A small image classifier, trained from scratch: 2.4M parameters.
Rows from block 4, named by matrix and row number. Each number is 128 + 32 x the weight over its row's rms, rounded and kept within 0 to 255. All counts start at 0. Numbers have three digits each. After the name is the row's rms in percent of the matrix's.
# c3: 3x3 conv (model.blocks.4.c3.weight, 80x80x3x3), inputs 16-23, a 3x3 kernel for each
c3.0 098:104083099103062058063059068113123118126133124116124110091110097116128119123114115141135135150144140150170158101087077113099086041081109139142128113109098109123123115100099093107107107099110158154146156141138180172160
c3.1 090:126137103081101096039060060111097106099106079092103093116111107132137112137138120136141129127139129138139135110111073078083073064065068113137169091075095125092095069068094132136125152135106089115120124148138116140128
c3.2 127:092080075126102091145151099045061032075100076056085094134112139122112112139115129156146159143140164161178185163127153199149182200177204110101111123121125120113110143123137112143119123131127063080069083076076084081063
c3.3 104:131125132126118127117116126072098102097128125123131128086091091085079090061050046162193146131160155109136130107114108152130139160162156087076149084078105108100107148145138118129142103119112146163146118107128139124133
c3.4 091:092108117132123128168153153131131132123122151150157173146132132131120115107100108132175177134160168122148149105077101065090022102046063106104082085103111056073101078109128112143135081096124091087107060061096084086115
c3.5 104:124137157171136178163169181098110090121125117120128123142125144163141146157163161153167179169168181149162146154155153147145142101134122184205200153168196124146151151090134150109117121109111164172166167175174137139147
c3.6 102:173154141135129108106109114128133124140149138155154142111099107128128137132125125155159165114149144102107134100121116135152122153163144123104127119111106163162153137097092124118087085063045142146149135130145160158164
c3.7 105:161165176156153151123120131146150133156154141141157143178177183174181184168186192141126122147133144124121105155152136148127142098126131136158133126145157102120147227176164226210170206197159128125119151145146146146144
c3.8 119:154161172153137162148121140132074105100075090094079109150148162153150162169171173121120110130135131129125109050054080062147087101101089141123126126107120153131150167154141155153141148160138111106135068077113041019059
c3.9 093:079080098055083107099098130126130144118116136136121138159178169157153156165157147104107101121124113124122109103078100106085102146041090120144156114125138135137165120118156137134140128137149120120132109111115107097119
c3.10 089:113137102106150113058091088099117093113120113113115111159102112179131121165144122114110106112109110116109115143135137155136142162116132146147135146156137133136132136127098134134115143143102119110119118112118125127121
c3.11 101:150168166107106132117078105169158158171150145192184159104118132098099139129140145104098110103097087095086082162172165178156134167153142146138117139133099125101128149141136142139155132142135141139134141122126158136127
c3.12 105:165163200158143202184179199092100119086096115113109125154152155129141159129136155091109144114131144136137129152169196176143169173175163117101131131096118132104113081073100137124124161177148125113115126102093122085069
c3.13 097:116107101154123103130103123153143169140139150144125126152154140121115121068058077136158164127149164128145150112128133147151143145150135130136145169181163178191204139145137136154169107117133088095124050060074095085073
c3.14 098:137152132094123087122119114076081089083088076067087064126122120134137132140147149169179177157157150161162147062068070041090040013032018083089037099099079096103059162135096153113089127111084098088107099114108098092096
c3.15 092:151160164159156131174157133133147158194168187183147143148155127155158133170161146118116136129133146151147157126164168128142156145143121133133129170144119182165165121112101136131131135128159132125155138114126127109096
c3.16 086:179150134151117125197203185127120111114116090106132121131106122133112129135109118142135169120120135092112124183194189212157208223227218131128120089087094105103103147120150161144138155134128153143149133122136116107114
c3.17 093:121116130132129138152172159099121137114126148122145144123135113118142122119152144090103129089096110090102114157131176159128171136138171165160176161144142141132111151157166083085133052058118090076071110105103126138158
c3.18 090:094098107132145154163170165122094099129116097149150147132144147147167164145157161106088092092077087098106098174176168152122157125112120132133131126107144162148158098103107124127129118146127151138146151136151171162167
c3.19 101:139120122137124152155158198110115119121119127121121127145145140129132137120112114133155167149160179158181185126146165127123167140156180114100097112122124105134142104111104115132121113165131102118128112125128112123127
c3.20 095:000069061037104061093109042068098096088126104090111117178145156161125115170175174133119078157147124167177155124115095170180138075125120098107098102126117107117103127130112098177133114151116103132107100110098100085098
c3.21 096:179183181167150173140126147061053030077091046065066069182172164145111107133098086138135132125130142123115129181166147173121151170117169153141114153128140105091097165171119159133104132091083129140121108115089115120117
c3.22 128:134167144119127113070088074074086086063072072104086090132143136132133137133120130176182183173175178156153145154156142127122130143127139148154169124132142096090100151160134131140128115137109103120118103107112120103122
c3.23 098:160130138140113095184173161110146141110118115110121110110105110143141157140132145110115133108120131096123129134118140139117106141128099114111131099088107110115108172140179162108137144132144144135134153155152144162159
c3.24 088:034054063064095065070055041077079099087094108109088100087092090110099095114104097156159164139159150140139130080020080054109053088080080118117128123142124103106103157134104148137103133095095075114106088131113124150128
c3.25 092:068053067072047099060089079084100101099138108074102081124149128141107119132124106119105112100124143096127135134089152121123179124174163111074094113117148099098116167149160118115115149141110089073079118124108150165159
c3.26 107:147111100162127116134132135122134141130141145123128137121133130126143144141138146161167153167148153142137140162127139164114131107119114159145144143138128109121127121104090131108099122113104105111111097111119079076095
c3.27 097:155130126094059100090064076100100078046045045106082082154143156156145164163165180075092084093117108133140153151185172187133182179190184058079082082079093138138122124106128144111118179155152146138142139142126134108095
c3.28 100:125125124117125124111120101092096092056070095089086102154149162170161166168178171091102111084099095080095104167174194162141146140131173073067085081073072071060088103109158133128164145144170181180187174173184158171177
c3.29 087:150111084142100068095041073162162146181178160181185165093106087085119113092099114153147151156145137142154146091095124113118125142116135086073061113108107108104137139118116121118108133147128106095088114122106131142139
c3.30 092:152155135099118107059064087139115109121120109105103088056053024067070050091098087167153166166157168157156159139131157116132148135131145112127123060084082054056064115111138154147136174188176109102131107108126117121123
c3.31 096:127134155135150169169190182133151159129135152127144140123113119119123115092077091111116104114133112083104079153146165126159171069136150093085098088080061110075085123119127137151155111124138102116103083097108087097117
c3.32 091:150145121167155128179163134096065054121100077156139129134145168141142171145151164113104075114117090100104099131115177158158196224191220089054039076121092146167187104135134098127152113137165108039074105046072137140134
c3.33 101:159131128173141170162168184075081109102093117114112125071086097036076093084080103135140135132125109137142110117086099120106155144173144130116144128115159121119115111119116102098103140138127125129139107123132117102111
c3.34 094:059076064061056016071105082135157138125144139101133140100101115064030072092063100125108105127131110140134133209205155202139135077158158128117115139118139116112120154150127102119087101096063155149125151154147125144147
c3.35 098:119113102142119109096095103166163155178160148159147131148153110143154127125144125111079113094099108126115111102081115129103101080101123089067102099083082118107082127070074146102074142137103131145153118134160105122159
c3.36 092:173189166156124149122146152094096112104087117158150142156150157161139154142114139099066089111103108124124110159133108186090132205187175094094076114075058107091099155130098146136134151138127097081063068084085110101104
c3.37 096:110121147136143152130162173107123131115138142117142149163136143148145122138128110147145147146152136114131127143094113099111077063086088065095113098109087085088072145127146121110135140126136134142126144136133145145124
c3.38 091:064081093075120114067093073123124127111108100067066063201161148148121097179163142141140162130140152122125141201152128189134124204162140093097107081091087070071085136111101099087105080036047139121134142124129165131130
c3.39 095:132131119116108122073077099145153143140139130140123119135142084125119103099100113120114126127095101158127110132172135137154142120105128124122133148148168172170173241198132194163094160149108141124089127093073138109082
c3.40 100:156135112134122082123102082145157136120140145129143139117119115125148153113137142087085079089092088089093107133126136137133127123118105068105074098123081062065038143108062158149095144152144131103115128099129161135136
c3.41 090:155154116113124088062083051104102091093089079070070075129086130136113143138138144147126120153140120161165138161158128144140085086083086135148155132141133144130139115081113120119134133167165083082080083077061095077073
c3.42 185:123132121133128120110118100080060074088073081084061085132127131134131137140135136111120118123126127114114121142135140139147147118117124119103104092071080099070092125130128133135133134134131129132120124134127123129135
c3.43 097:120132127095091104105086081121131136110114123076089108151176170127149163117109132154182193167181190129144160207181183175138170146130098119106119109101117114135132173185158121165154085135146113056098102057073114091105
c3.44 102:115142155132120145166138135102079130097063077107071060109113108111123123123132143150108103144109099145121116150141136124146126141141117106122133091080093099096088149140136160166149143170141148134149111102120127123142
c3.45 102:102086081141133122180174142085082075116121106141138125035050059085101119072088108140168143129130114116129100134132128197106130175161144159147179141110126103085082213184177203177165169176169088074083126125122137140145
c3.46 095:129115118125124119153167140120147153133148155133170159128141131137152133124143114096109093097078086074061085115115126110129118139105121116134131090120133121106103165126123166149114116106080135152144149162170150158158
c3.47 106:145168206125136169159192173108115103133124126128129117169165159169162160174151153139144137128128123104114116125161157223101165220160171133138138130114123164142121176159163184177178172179171088075109114118144137130129
c3.48 092:191176209168138173206205226097118132109129139120136142047077037082113074074075034138145150109130146100115123125118150108092124133134102149138135101086117076049113104154133130164121080112058109117135109134154099133141
c3.49 094:178129121171143143173169177138148143145163156127149140145151124132120112120131115149143106119103074089079094180169152175169160128117153141151159142162180163157155208198190147158160102100099147138127151135110167152123
c3.50 100:134139143112126124137147147141172158113141138117129129143145140119130124095094114179173153130113097109122131179147113123160091106069122123134121109107116137124138151153149128137133096106098201193206180161169159134100
c3.51 103:122113109106088077100056077136133115125114105094094088047024024044071028020025023111083089123093122138137136113121118112110109126103121090083093093085099139127149089095097087091106123115109133128123106100069103093095
c3.52 092:160159169159158126132123131125145150134147159111148135107093115118097109126132126172167154140146131097110100128055095121129094053060064172138148135153145100130133133131109087105092082103102124109117120131129141125138
c3.53 098:152161123154144116153159122088106096066089102061085107151135162163074117157137115138130125135130143132144153178179162175136159163139192101108106086093084094093079158167139143169129166134100117117113104115117094098105
c3.54 087:167169164155147143152136126175171148169165148156149144126123122144123125110108109098086069110108090107132113148167121161177138139158156169149153183176195163185186116133116099109126135123137158168187133152170114127147
c3.55 095:178168171161157168139132148157182170176185183161174165071048059115114088122103089146128123133126106121118093100127090128151147083140120135142154165177178154162159083104063096126112136162129146128089123113074087093066
c3.56 097:150147159161088103164127098184146133173129133183148150171151161170154177145146162112138143107120140120122140135091085152095123191147127116128131102096115107115142149104107136141117128147126141149140125120127106097100
c3.57 124:136116159151082102141120108101105093112114094099102093110118134141148156122110137166153152172144133164150113130132137176105170143162123165174160161122132143137102158136163143136116138139162132126116155161139140141145
c3.58 098:121116135154155150147156163100107130099097104073075069097093111086093092074066066133122100146134111144131102167160166135141155150161169182144145178150120136135127136141144136142152150150140113103115073064086082051071
c3.59 096:150135168123104140134112128078097105110122129101112109000012014040070058063097063114124116127119124136132121191155186136111191171129135113130125111121135118127124111126111074079064026050060130137155138133152140151168
c3.60 095:125123134151142160156147142142136135146147160169181174095100098110116116120123116132141146140144161134139147153136154157123166188186169105114123097070090121121114125112122130125126129129131130136139111109113090078095
c3.61 100:121139105125126096116140104103115115086093094095089102122120125118127124127128124153145178143129161123115130091109123120099108141123140062044113097055074100092088181182156169166149113119125121128138126149175143158168
c3.62 098:143158191135158180099116118123152134123156160101128142205156174178137130141131141133121104093119113093117119095124108154165134121155142134098122124143151079096141127124126092096107084088095085099064101097075096106081
c3.63 093:123108085127115106119123120119119134124118141149131154140148152131122128129123123125127134136130134155138143097101172067012151099068151131135129101124128123119139077096164088087156123118169103106136127130136153158166
c3.64 096:147156181144130168186192174137135117113096090103093083112074114102059075060024042140160158121142159102096117160154142144133121137160145194188163163151131124129115145115118144115111151120103129138153124127151114103133
c3.65 093:121160170123155171136148158121113133137115140131119138121085085146085052129122097125120119132123129117121119176169146169156187178179202114130117107118108132147119081070072077093061082103056099092096121118108117112109
c3.66 115:125111111137138131144135134171155141162157151174178162130120127141131123101102129168157167131143123140101134144143130102163112147181167151149148132169137151156150108090054110115075107104072111107116095095124145132138
c3.67 105:186183176184153169138141167149139155150133151150134149155127133143132131112089104037061041096111097166161156139171128136143126128145126153137129162162146177196203134117115124110132095105125127120118117107110129110133
c3.68 094:152138148144132138117116157164166163132135148108108135081086094095102101104100099109114124137145156168163171083093066108102112156129150135140134155164165178182199070083076077094079107112104151159187111107143088079107
c3.69 105:160141110125133103082105084108118153068088138064072128142135142153152149135130131078094137096101134115119124104129118128132120144162161057110126074105129069074098159183166171161165177183168154176188150159186120138172
c3.70 098:175147136160146134161150145114106128154144162174165163132120128126120128138150141124129121089084084090079076069102036066134071068083086130100090127125093098087083145120130151120127132124135130119105110100076114107096
c3.71 090:133123170119126153118121124119121120155150147154167156126106090135133117131134133129138154120121127103099100174169189180142173151093140140139125135107102162104091165136164125094117095080128106139132128149137114107105
c3.72 098:134137127105131165108104138119109099134143141148157159148145126149134123143135128142131105157156135199175163074079039135083071084071055065065076139108127150140156161125085164135079141153112100111097118093091085078041
c3.73 095:120144142128148147123153170109090108114103117118114132103101110087068082082057066120123123126133148116117133111132111113130121142150139070068062077101084076107111092112094095109104141118086139135152093093119096069093
c3.74 113:155134165141117137107079123109126101111130112106133121070059058094126105111137108156147153149135133134117108136129131158112133129106120099115112129136150125140153145125161118100179125121137120122112128122114130129129
c3.75 095:130124125127119133131116120154130105136108087124106091136141165088117143098142152098095082088083086075053056176186115198143067185101067127126108141128087168133096119101091114098114110117091145108108143099106156118126
c3.76 094:130116140156139136158130098136138138156177161173172167119124107099122104094117111191180201188169176175148150134132141155167132104079133101138137091142103045075084172140127146140110101108061132130142149153158163163160
c3.77 107:143128170147114137135121119153131134127103133123106127144130128128103117131076097134143140133134126119123131106111149079092094100100109132130132110123129104113119128159145099111130102103116128129146121111122115119114
c3.78 096:102094091094094084123145129094122159102135139102127139147155155131136165120116120202193181188177163165169136131117131158129136114138119129142131148143154128132152181169133154161134128124136148155156153162148146131116
c3.79 091:163144154161139143169164170141150147111122117067091102142103130099063088081051077128137140113114113148145138105082075091095040116095096168179171138158165136173166091113121042036088054032064141119124122101106109092117