Weights of a small image classifier: norm batchnorm, activation relu.
Rows from block 11, named by matrix and row number. Each number is 200 + 30 x the weight over its row's rms, rounded and kept within 0 to 999. All counts start at 0.
# c3: 3x3 conv (model.blocks.11.c3.weight, 176x176x3x3), inputs 140-149, a 3x3 kernel for each
c3.119,251,236,269,207,216,236,179,232,237,225,230,231,181,204,217,132,149,176,236,204,218,203,167,172,244,179,197,232,218,240,212,197,199,171,172,171,217,217,190,225,219,200,216,213,205,158,134,153,188,164,195,251,236,234,232,227,226,210,220,197,168,194,163,199,156,158,237,179,148,271,203,190,204,223,216,158,166,170,160,179,170,254,219,141,254,219,181,234,196,176
c3.120,110,174,195,159,191,210,162,182,199,202,200,222,190,176,224,190,167,221,209,190,150,203,214,181,175,174,135,178,205,206,207,231,217,175,203,159,158,160,175,178,195,204,212,225,230,209,205,219,201,191,223,129,122,175,170,217,206,194,227,197,184,213,197,190,189,207,182,171,187,180,153,181,168,174,151,183,204,185,196,231,194,234,234,238,210,200,205,215,176,204
c3.121,166,164,135,214,194,166,220,217,181,189,185,200,198,212,182,185,214,184,156,175,215,145,184,241,141,214,241,180,168,189,196,202,191,208,224,217,230,223,210,182,178,194,149,146,181,253,251,252,210,180,184,151,135,143,225,239,230,222,204,204,223,193,189,193,195,206,194,182,196,152,128,174,241,205,208,232,179,193,229,215,205,212,213,229,180,190,223,166,165,187
c3.122,184,190,163,187,198,189,179,219,227,251,248,224,223,221,202,252,269,246,257,183,141,240,150,149,264,204,195,197,208,192,197,182,190,221,208,226,239,221,219,214,187,186,234,198,180,216,201,167,203,194,159,214,210,173,245,238,218,239,233,221,211,204,210,209,184,200,252,193,244,289,223,228,228,216,252,218,209,241,220,214,253,175,172,146,182,194,151,201,201,170
c3.123,182,213,209,182,213,219,158,175,206,236,256,250,200,198,186,130,144,131,258,216,213,234,188,209,224,188,219,173,178,240,149,196,198,142,159,159,160,178,164,187,203,191,168,196,183,196,186,202,182,167,204,223,221,242,187,182,202,197,205,218,206,184,212,265,215,235,193,157,198,223,215,239,191,184,184,213,186,197,219,185,178,246,214,214,253,230,225,254,244,256
c3.124,248,243,235,243,219,228,234,237,232,167,187,190,222,216,229,242,224,222,182,204,236,185,197,236,194,220,218,235,239,251,216,219,220,181,201,195,183,187,160,217,218,207,258,255,236,176,172,168,187,212,199,216,221,223,180,196,206,195,183,177,197,229,227,186,218,209,169,185,169,201,215,198,271,232,248,230,189,206,241,203,237,151,190,159,158,204,181,135,194,180
c3.125,249,250,234,216,209,219,199,202,222,213,209,223,173,216,198,126,143,140,215,211,215,235,192,205,275,230,224,199,183,199,217,192,205,228,206,210,165,143,151,185,175,180,188,181,186,163,171,202,202,190,217,215,209,207,194,209,191,202,192,176,197,181,166,227,186,220,185,171,202,245,198,231,224,243,239,196,212,220,156,171,183,201,160,178,191,177,198,228,210,227
c3.126,238,250,234,205,232,218,210,219,199,228,206,212,223,219,228,184,180,183,183,200,185,199,191,165,202,194,186,226,245,262,212,207,231,225,236,241,219,191,222,220,186,218,209,177,214,188,222,222,188,199,184,151,154,178,205,185,183,210,185,189,199,181,183,111,136,128,174,206,185,201,206,221,206,217,268,184,181,234,201,201,243,132,148,140,206,233,215,173,197,184
c3.127,199,165,123,255,199,173,253,190,166,201,209,149,240,220,155,192,174,117,302,219,151,232,185,182,220,191,171,216,187,155,188,158,132,183,184,151,218,243,236,185,208,207,174,181,204,225,211,215,204,187,201,216,202,213,229,231,238,213,188,229,215,207,221,214,201,232,202,208,232,212,223,220,216,218,253,225,210,240,203,214,234,198,220,230,185,210,226,141,174,214
c3.128,215,194,183,211,181,181,217,194,218,194,198,188,205,209,203,185,200,215,155,196,245,133,201,246,147,184,235,241,233,239,195,184,195,226,199,198,200,210,189,205,208,210,231,239,244,149,161,159,167,185,204,180,189,216,214,204,216,162,157,174,223,223,221,163,206,192,198,236,216,172,198,185,236,225,211,187,196,174,188,174,151,246,230,247,212,207,228,169,185,208
c3.129,230,203,162,193,204,141,194,193,120,167,176,118,172,175,166,138,156,147,163,211,209,174,220,185,156,218,217,229,212,199,240,220,186,189,197,165,215,244,225,203,233,237,186,225,234,216,226,224,203,199,185,196,233,210,194,178,160,170,176,156,196,183,194,151,156,154,182,188,189,218,187,205,178,211,196,170,193,184,173,201,185,208,196,231,186,182,240,214,160,199
c3.130,221,200,160,231,225,176,246,221,156,216,227,233,179,224,194,146,153,151,197,223,207,196,228,214,166,211,259,101,134,111,147,202,167,97,137,123,182,199,199,190,198,187,182,187,206,138,154,169,174,189,179,215,210,212,213,199,178,211,210,192,203,196,194,174,181,201,172,180,195,202,213,249,211,189,194,218,197,191,185,172,157,135,149,124,139,151,156,176,177,198
c3.131,181,185,152,180,195,167,194,188,160,213,215,219,241,219,203,211,213,182,202,227,238,194,221,226,192,219,242,197,207,214,204,221,221,196,208,216,180,185,206,196,192,224,221,216,226,205,204,223,192,192,229,180,188,230,209,214,199,210,206,199,207,207,201,210,206,213,198,183,195,207,200,212,144,172,147,176,204,171,191,201,168,223,214,225,199,213,202,168,179,163
c3.132,229,236,220,178,204,249,198,224,287,192,204,205,209,220,220,212,201,210,153,181,154,182,192,196,222,196,190,213,228,185,208,220,192,155,182,186,185,169,180,218,204,163,214,185,166,214,217,212,200,178,167,175,149,156,180,175,158,208,190,204,265,237,251,217,204,244,181,180,212,215,205,221,155,210,206,196,209,212,250,241,263,228,224,222,188,194,212,210,199,237
c3.133,205,194,196,212,207,192,234,217,188,194,222,220,169,217,204,145,175,187,169,221,181,221,236,170,177,214,177,219,197,174,221,236,221,219,227,226,179,159,207,207,174,208,220,207,218,199,200,212,206,214,228,204,213,245,224,203,172,244,210,163,220,218,178,217,202,214,220,219,208,202,186,200,178,207,273,171,170,244,170,188,260,242,182,96,258,210,124,237,203,116
c3.134,132,147,142,155,185,203,175,197,186,239,211,209,224,220,212,250,254,247,161,147,175,215,175,178,204,157,160,170,151,150,192,197,199,198,187,191,265,254,291,227,205,245,205,166,180,166,180,188,162,165,188,134,134,167,231,228,254,231,229,254,217,210,237,179,191,178,227,198,222,244,222,261,228,191,244,192,176,210,186,150,181,213,240,209,291,296,258,270,265,236
c3.135,190,182,196,166,177,223,168,160,231,188,156,116,185,213,187,194,201,185,209,192,191,220,231,177,218,184,154,269,201,112,253,198,143,248,189,151,194,178,141,212,207,165,238,235,209,230,173,164,221,176,148,248,181,177,152,180,200,162,188,219,199,204,243,198,203,214,252,202,199,268,220,199,161,201,249,177,197,244,171,170,196,149,216,258,185,178,209,234,190,204
c3.136,121,207,182,165,206,182,183,227,224,212,231,180,218,244,191,209,216,182,204,206,220,215,207,193,215,228,201,216,227,240,198,209,210,195,218,236,177,152,161,192,170,197,249,220,256,179,190,249,187,170,246,191,202,233,161,157,185,147,151,199,171,212,257,195,193,182,175,193,174,191,209,188,179,198,204,202,212,223,214,216,239,244,213,210,234,226,209,151,139,153
c3.137,153,154,140,181,153,151,156,177,180,215,238,250,200,207,237,168,190,219,274,246,228,241,201,189,246,183,206,197,202,185,209,202,184,175,179,205,178,156,174,235,226,218,222,195,194,217,215,209,219,210,199,219,205,201,167,161,161,187,177,168,220,227,211,204,179,202,203,181,201,258,219,220,216,215,240,185,195,207,192,168,179,156,141,165,200,145,197,240,215,242
c3.138,192,177,160,186,185,201,158,172,194,135,179,191,172,216,209,222,227,223,189,203,180,237,246,222,207,239,241,189,211,200,191,214,177,149,160,137,234,227,248,189,188,203,170,161,184,229,228,193,164,179,168,164,148,165,190,208,178,205,222,208,198,231,208,229,195,193,200,158,175,205,187,162,178,189,188,196,229,210,227,232,211,232,207,245,250,196,220,272,227,225
c3.139,242,226,198,217,198,165,193,181,124,130,135,92,200,209,162,204,204,187,156,197,211,168,220,225,191,224,248,237,229,224,218,206,186,211,191,174,166,186,220,183,201,221,197,226,223,148,172,163,227,238,212,253,245,223,231,217,232,188,189,202,149,141,161,144,195,108,158,218,146,115,171,146,231,205,178,212,195,174,185,172,180,186,229,201,181,207,193,226,227,220
c3.140,196,151,168,167,146,156,228,158,238,145,140,155,171,218,203,222,230,207,246,232,213,250,209,192,196,191,173,222,216,232,204,220,231,179,154,181,168,200,217,184,187,182,205,228,221,198,181,207,195,180,220,194,186,226,214,187,184,207,204,196,205,184,213,156,185,232,159,181,233,159,196,247,203,164,124,203,162,134,244,221,191,191,220,231,186,199,194,188,190,181
c3.141,177,176,253,192,185,250,185,169,210,180,175,173,202,213,195,220,230,212,233,206,214,158,133,153,145,156,133,244,196,233,170,136,190,201,178,204,244,224,203,211,198,184,190,165,172,203,197,220,229,202,221,184,175,200,228,223,236,196,196,216,180,159,193,216,218,235,188,178,201,189,233,192,244,251,241,190,196,215,151,157,178,197,211,182,203,218,182,228,232,211
c3.142,179,206,210,176,208,205,180,184,186,115,143,153,164,193,223,189,165,199,164,191,245,174,150,190,231,190,227,150,210,224,152,191,208,180,199,219,244,221,215,235,187,185,251,228,231,214,204,240,238,220,231,232,195,208,163,196,187,167,192,188,166,220,215,172,162,117,179,207,166,177,186,171,151,170,215,174,186,212,180,187,218,160,161,140,147,206,196,141,191,201
c3.143,218,210,212,229,188,241,219,204,221,203,210,217,183,200,221,179,201,221,218,247,259,191,208,260,182,197,252,269,238,254,203,146,213,216,199,233,174,161,203,195,191,225,261,255,267,191,199,200,170,184,171,178,201,186,196,184,156,212,191,165,213,181,153,197,224,230,187,224,195,149,166,181,164,167,159,220,200,179,253,213,201,135,170,177,158,179,166,145,150,130
c3.144,165,193,169,164,200,179,177,200,209,140,158,108,175,189,157,154,178,102,233,188,222,212,187,237,206,200,224,184,163,206,197,165,213,197,185,221,170,161,158,178,137,180,231,211,233,205,189,219,224,212,242,216,203,228,201,235,229,160,222,218,192,233,212,211,164,199,245,195,211,272,226,246,188,177,202,213,181,220,242,246,234,203,225,225,208,219,221,210,212,197
c3.145,251,250,248,236,227,222,252,238,253,259,243,238,219,185,192,200,187,203,242,195,236,267,207,236,237,203,223,222,211,237,205,184,230,199,178,196,179,160,175,178,179,191,204,209,222,207,181,195,214,171,204,236,213,227,172,171,155,200,177,165,236,201,183,208,208,220,219,187,213,189,179,207,215,187,186,221,229,220,198,208,205,106,154,92,161,192,149,109,131,101
c3.146,209,211,210,210,191,212,212,230,228,134,179,161,155,209,178,195,185,181,180,190,168,223,226,191,209,210,226,215,204,196,206,210,202,199,189,224,160,206,214,163,180,201,148,156,178,253,231,180,254,224,198,219,196,202,236,177,159,227,163,108,245,196,134,174,203,217,156,185,194,210,197,262,205,213,200,214,205,206,230,204,214,172,206,205,183,208,181,192,170,175
c3.147,197,220,190,209,253,198,165,178,184,184,207,186,180,231,217,169,179,156,142,175,181,161,201,156,160,183,176,141,201,162,172,241,167,151,181,146,185,168,181,207,203,186,198,206,191,198,230,207,190,205,174,138,167,124,164,200,178,171,215,191,164,205,184,246,208,223,198,137,201,229,223,228,170,183,161,183,215,172,160,167,148,191,165,230,198,153,222,272,254,298
c3.148,196,216,195,214,241,216,207,227,204,111,94,57,156,149,108,158,145,146,260,199,170,273,207,192,287,214,216,186,180,177,204,189,189,204,183,183,184,165,154,198,192,193,230,248,223,229,182,193,246,213,217,245,217,218,214,221,221,181,204,189,168,199,162,152,190,176,164,182,173,114,62,118,210,190,246,172,144,206,214,200,231,156,171,178,183,213,201,151,179,166
c3.149,215,227,252,232,241,250,210,234,220,212,208,221,190,191,204,200,201,179,228,222,207,245,226,222,221,223,194,191,187,186,186,226,187,166,178,134,172,207,160,205,252,221,205,230,216,227,180,186,218,183,196,236,218,216,188,177,193,202,183,205,202,203,224,200,216,228,164,167,157,152,164,161,213,239,218,230,230,211,234,231,204,207,234,251,153,153,197,156,166,196
c3.150,151,206,213,130,202,204,155,175,185,150,137,131,178,190,188,209,215,236,184,178,150,161,171,123,124,161,81,207,206,207,208,232,214,199,218,193,183,187,203,174,181,198,200,198,208,137,154,114,149,191,138,98,141,83,185,213,212,190,232,222,165,184,183,212,202,208,200,177,196,243,238,243,173,164,117,195,190,152,202,205,182,203,196,232,188,175,218,219,205,232
c3.151,236,242,208,228,246,217,203,231,200,193,177,157,199,202,190,152,152,176,279,226,164,256,192,163,288,223,191,140,203,139,160,220,170,150,210,139,193,150,148,210,170,175,237,213,231,204,179,187,237,221,205,242,230,246,169,210,206,165,186,208,139,175,153,195,167,179,234,203,207,230,188,202,207,246,258,183,209,205,196,211,200,136,117,120,189,171,184,164,168,194
c3.152,156,167,170,176,163,142,142,151,140,160,217,178,211,236,204,186,198,175,195,160,155,212,192,170,199,182,145,183,198,192,160,200,176,132,187,161,241,222,214,224,222,205,222,205,193,186,173,178,204,142,158,205,169,155,227,199,256,223,187,219,231,213,230,264,234,258,234,207,253,254,245,260,220,210,234,206,183,238,231,203,247,217,186,218,199,206,220,228,226,243
c3.153,196,174,186,219,216,198,259,206,205,221,228,217,197,214,209,137,179,170,272,234,244,217,196,236,190,212,215,217,204,195,204,208,210,205,227,198,216,208,215,202,178,177,187,173,169,221,231,227,198,198,210,183,175,176,214,199,183,227,202,172,190,194,152,268,264,270,262,241,242,239,239,231,193,182,190,190,172,177,162,166,158,215,192,186,185,183,182,116,126,138
c3.154,246,225,256,198,204,216,202,189,195,259,237,247,248,233,225,203,168,193,225,230,200,194,209,218,200,219,187,199,186,201,176,165,187,156,155,141,178,209,167,174,219,178,126,148,171,156,163,184,189,193,225,213,225,237,167,195,167,178,192,167,203,201,176,180,211,208,196,189,202,192,218,215,207,231,207,206,215,210,186,190,194,180,230,218,188,185,200,201,219,196
c3.155,220,198,204,214,191,189,225,198,208,188,194,178,202,198,186,195,193,187,167,176,167,176,189,205,188,193,237,215,191,202,198,173,179,217,177,193,172,167,171,158,158,168,168,174,175,200,203,188,205,203,185,198,200,172,222,196,222,190,172,196,207,179,201,125,143,134,129,153,144,134,142,134,197,185,193,197,190,189,207,199,194,173,176,176,177,191,184,178,185,178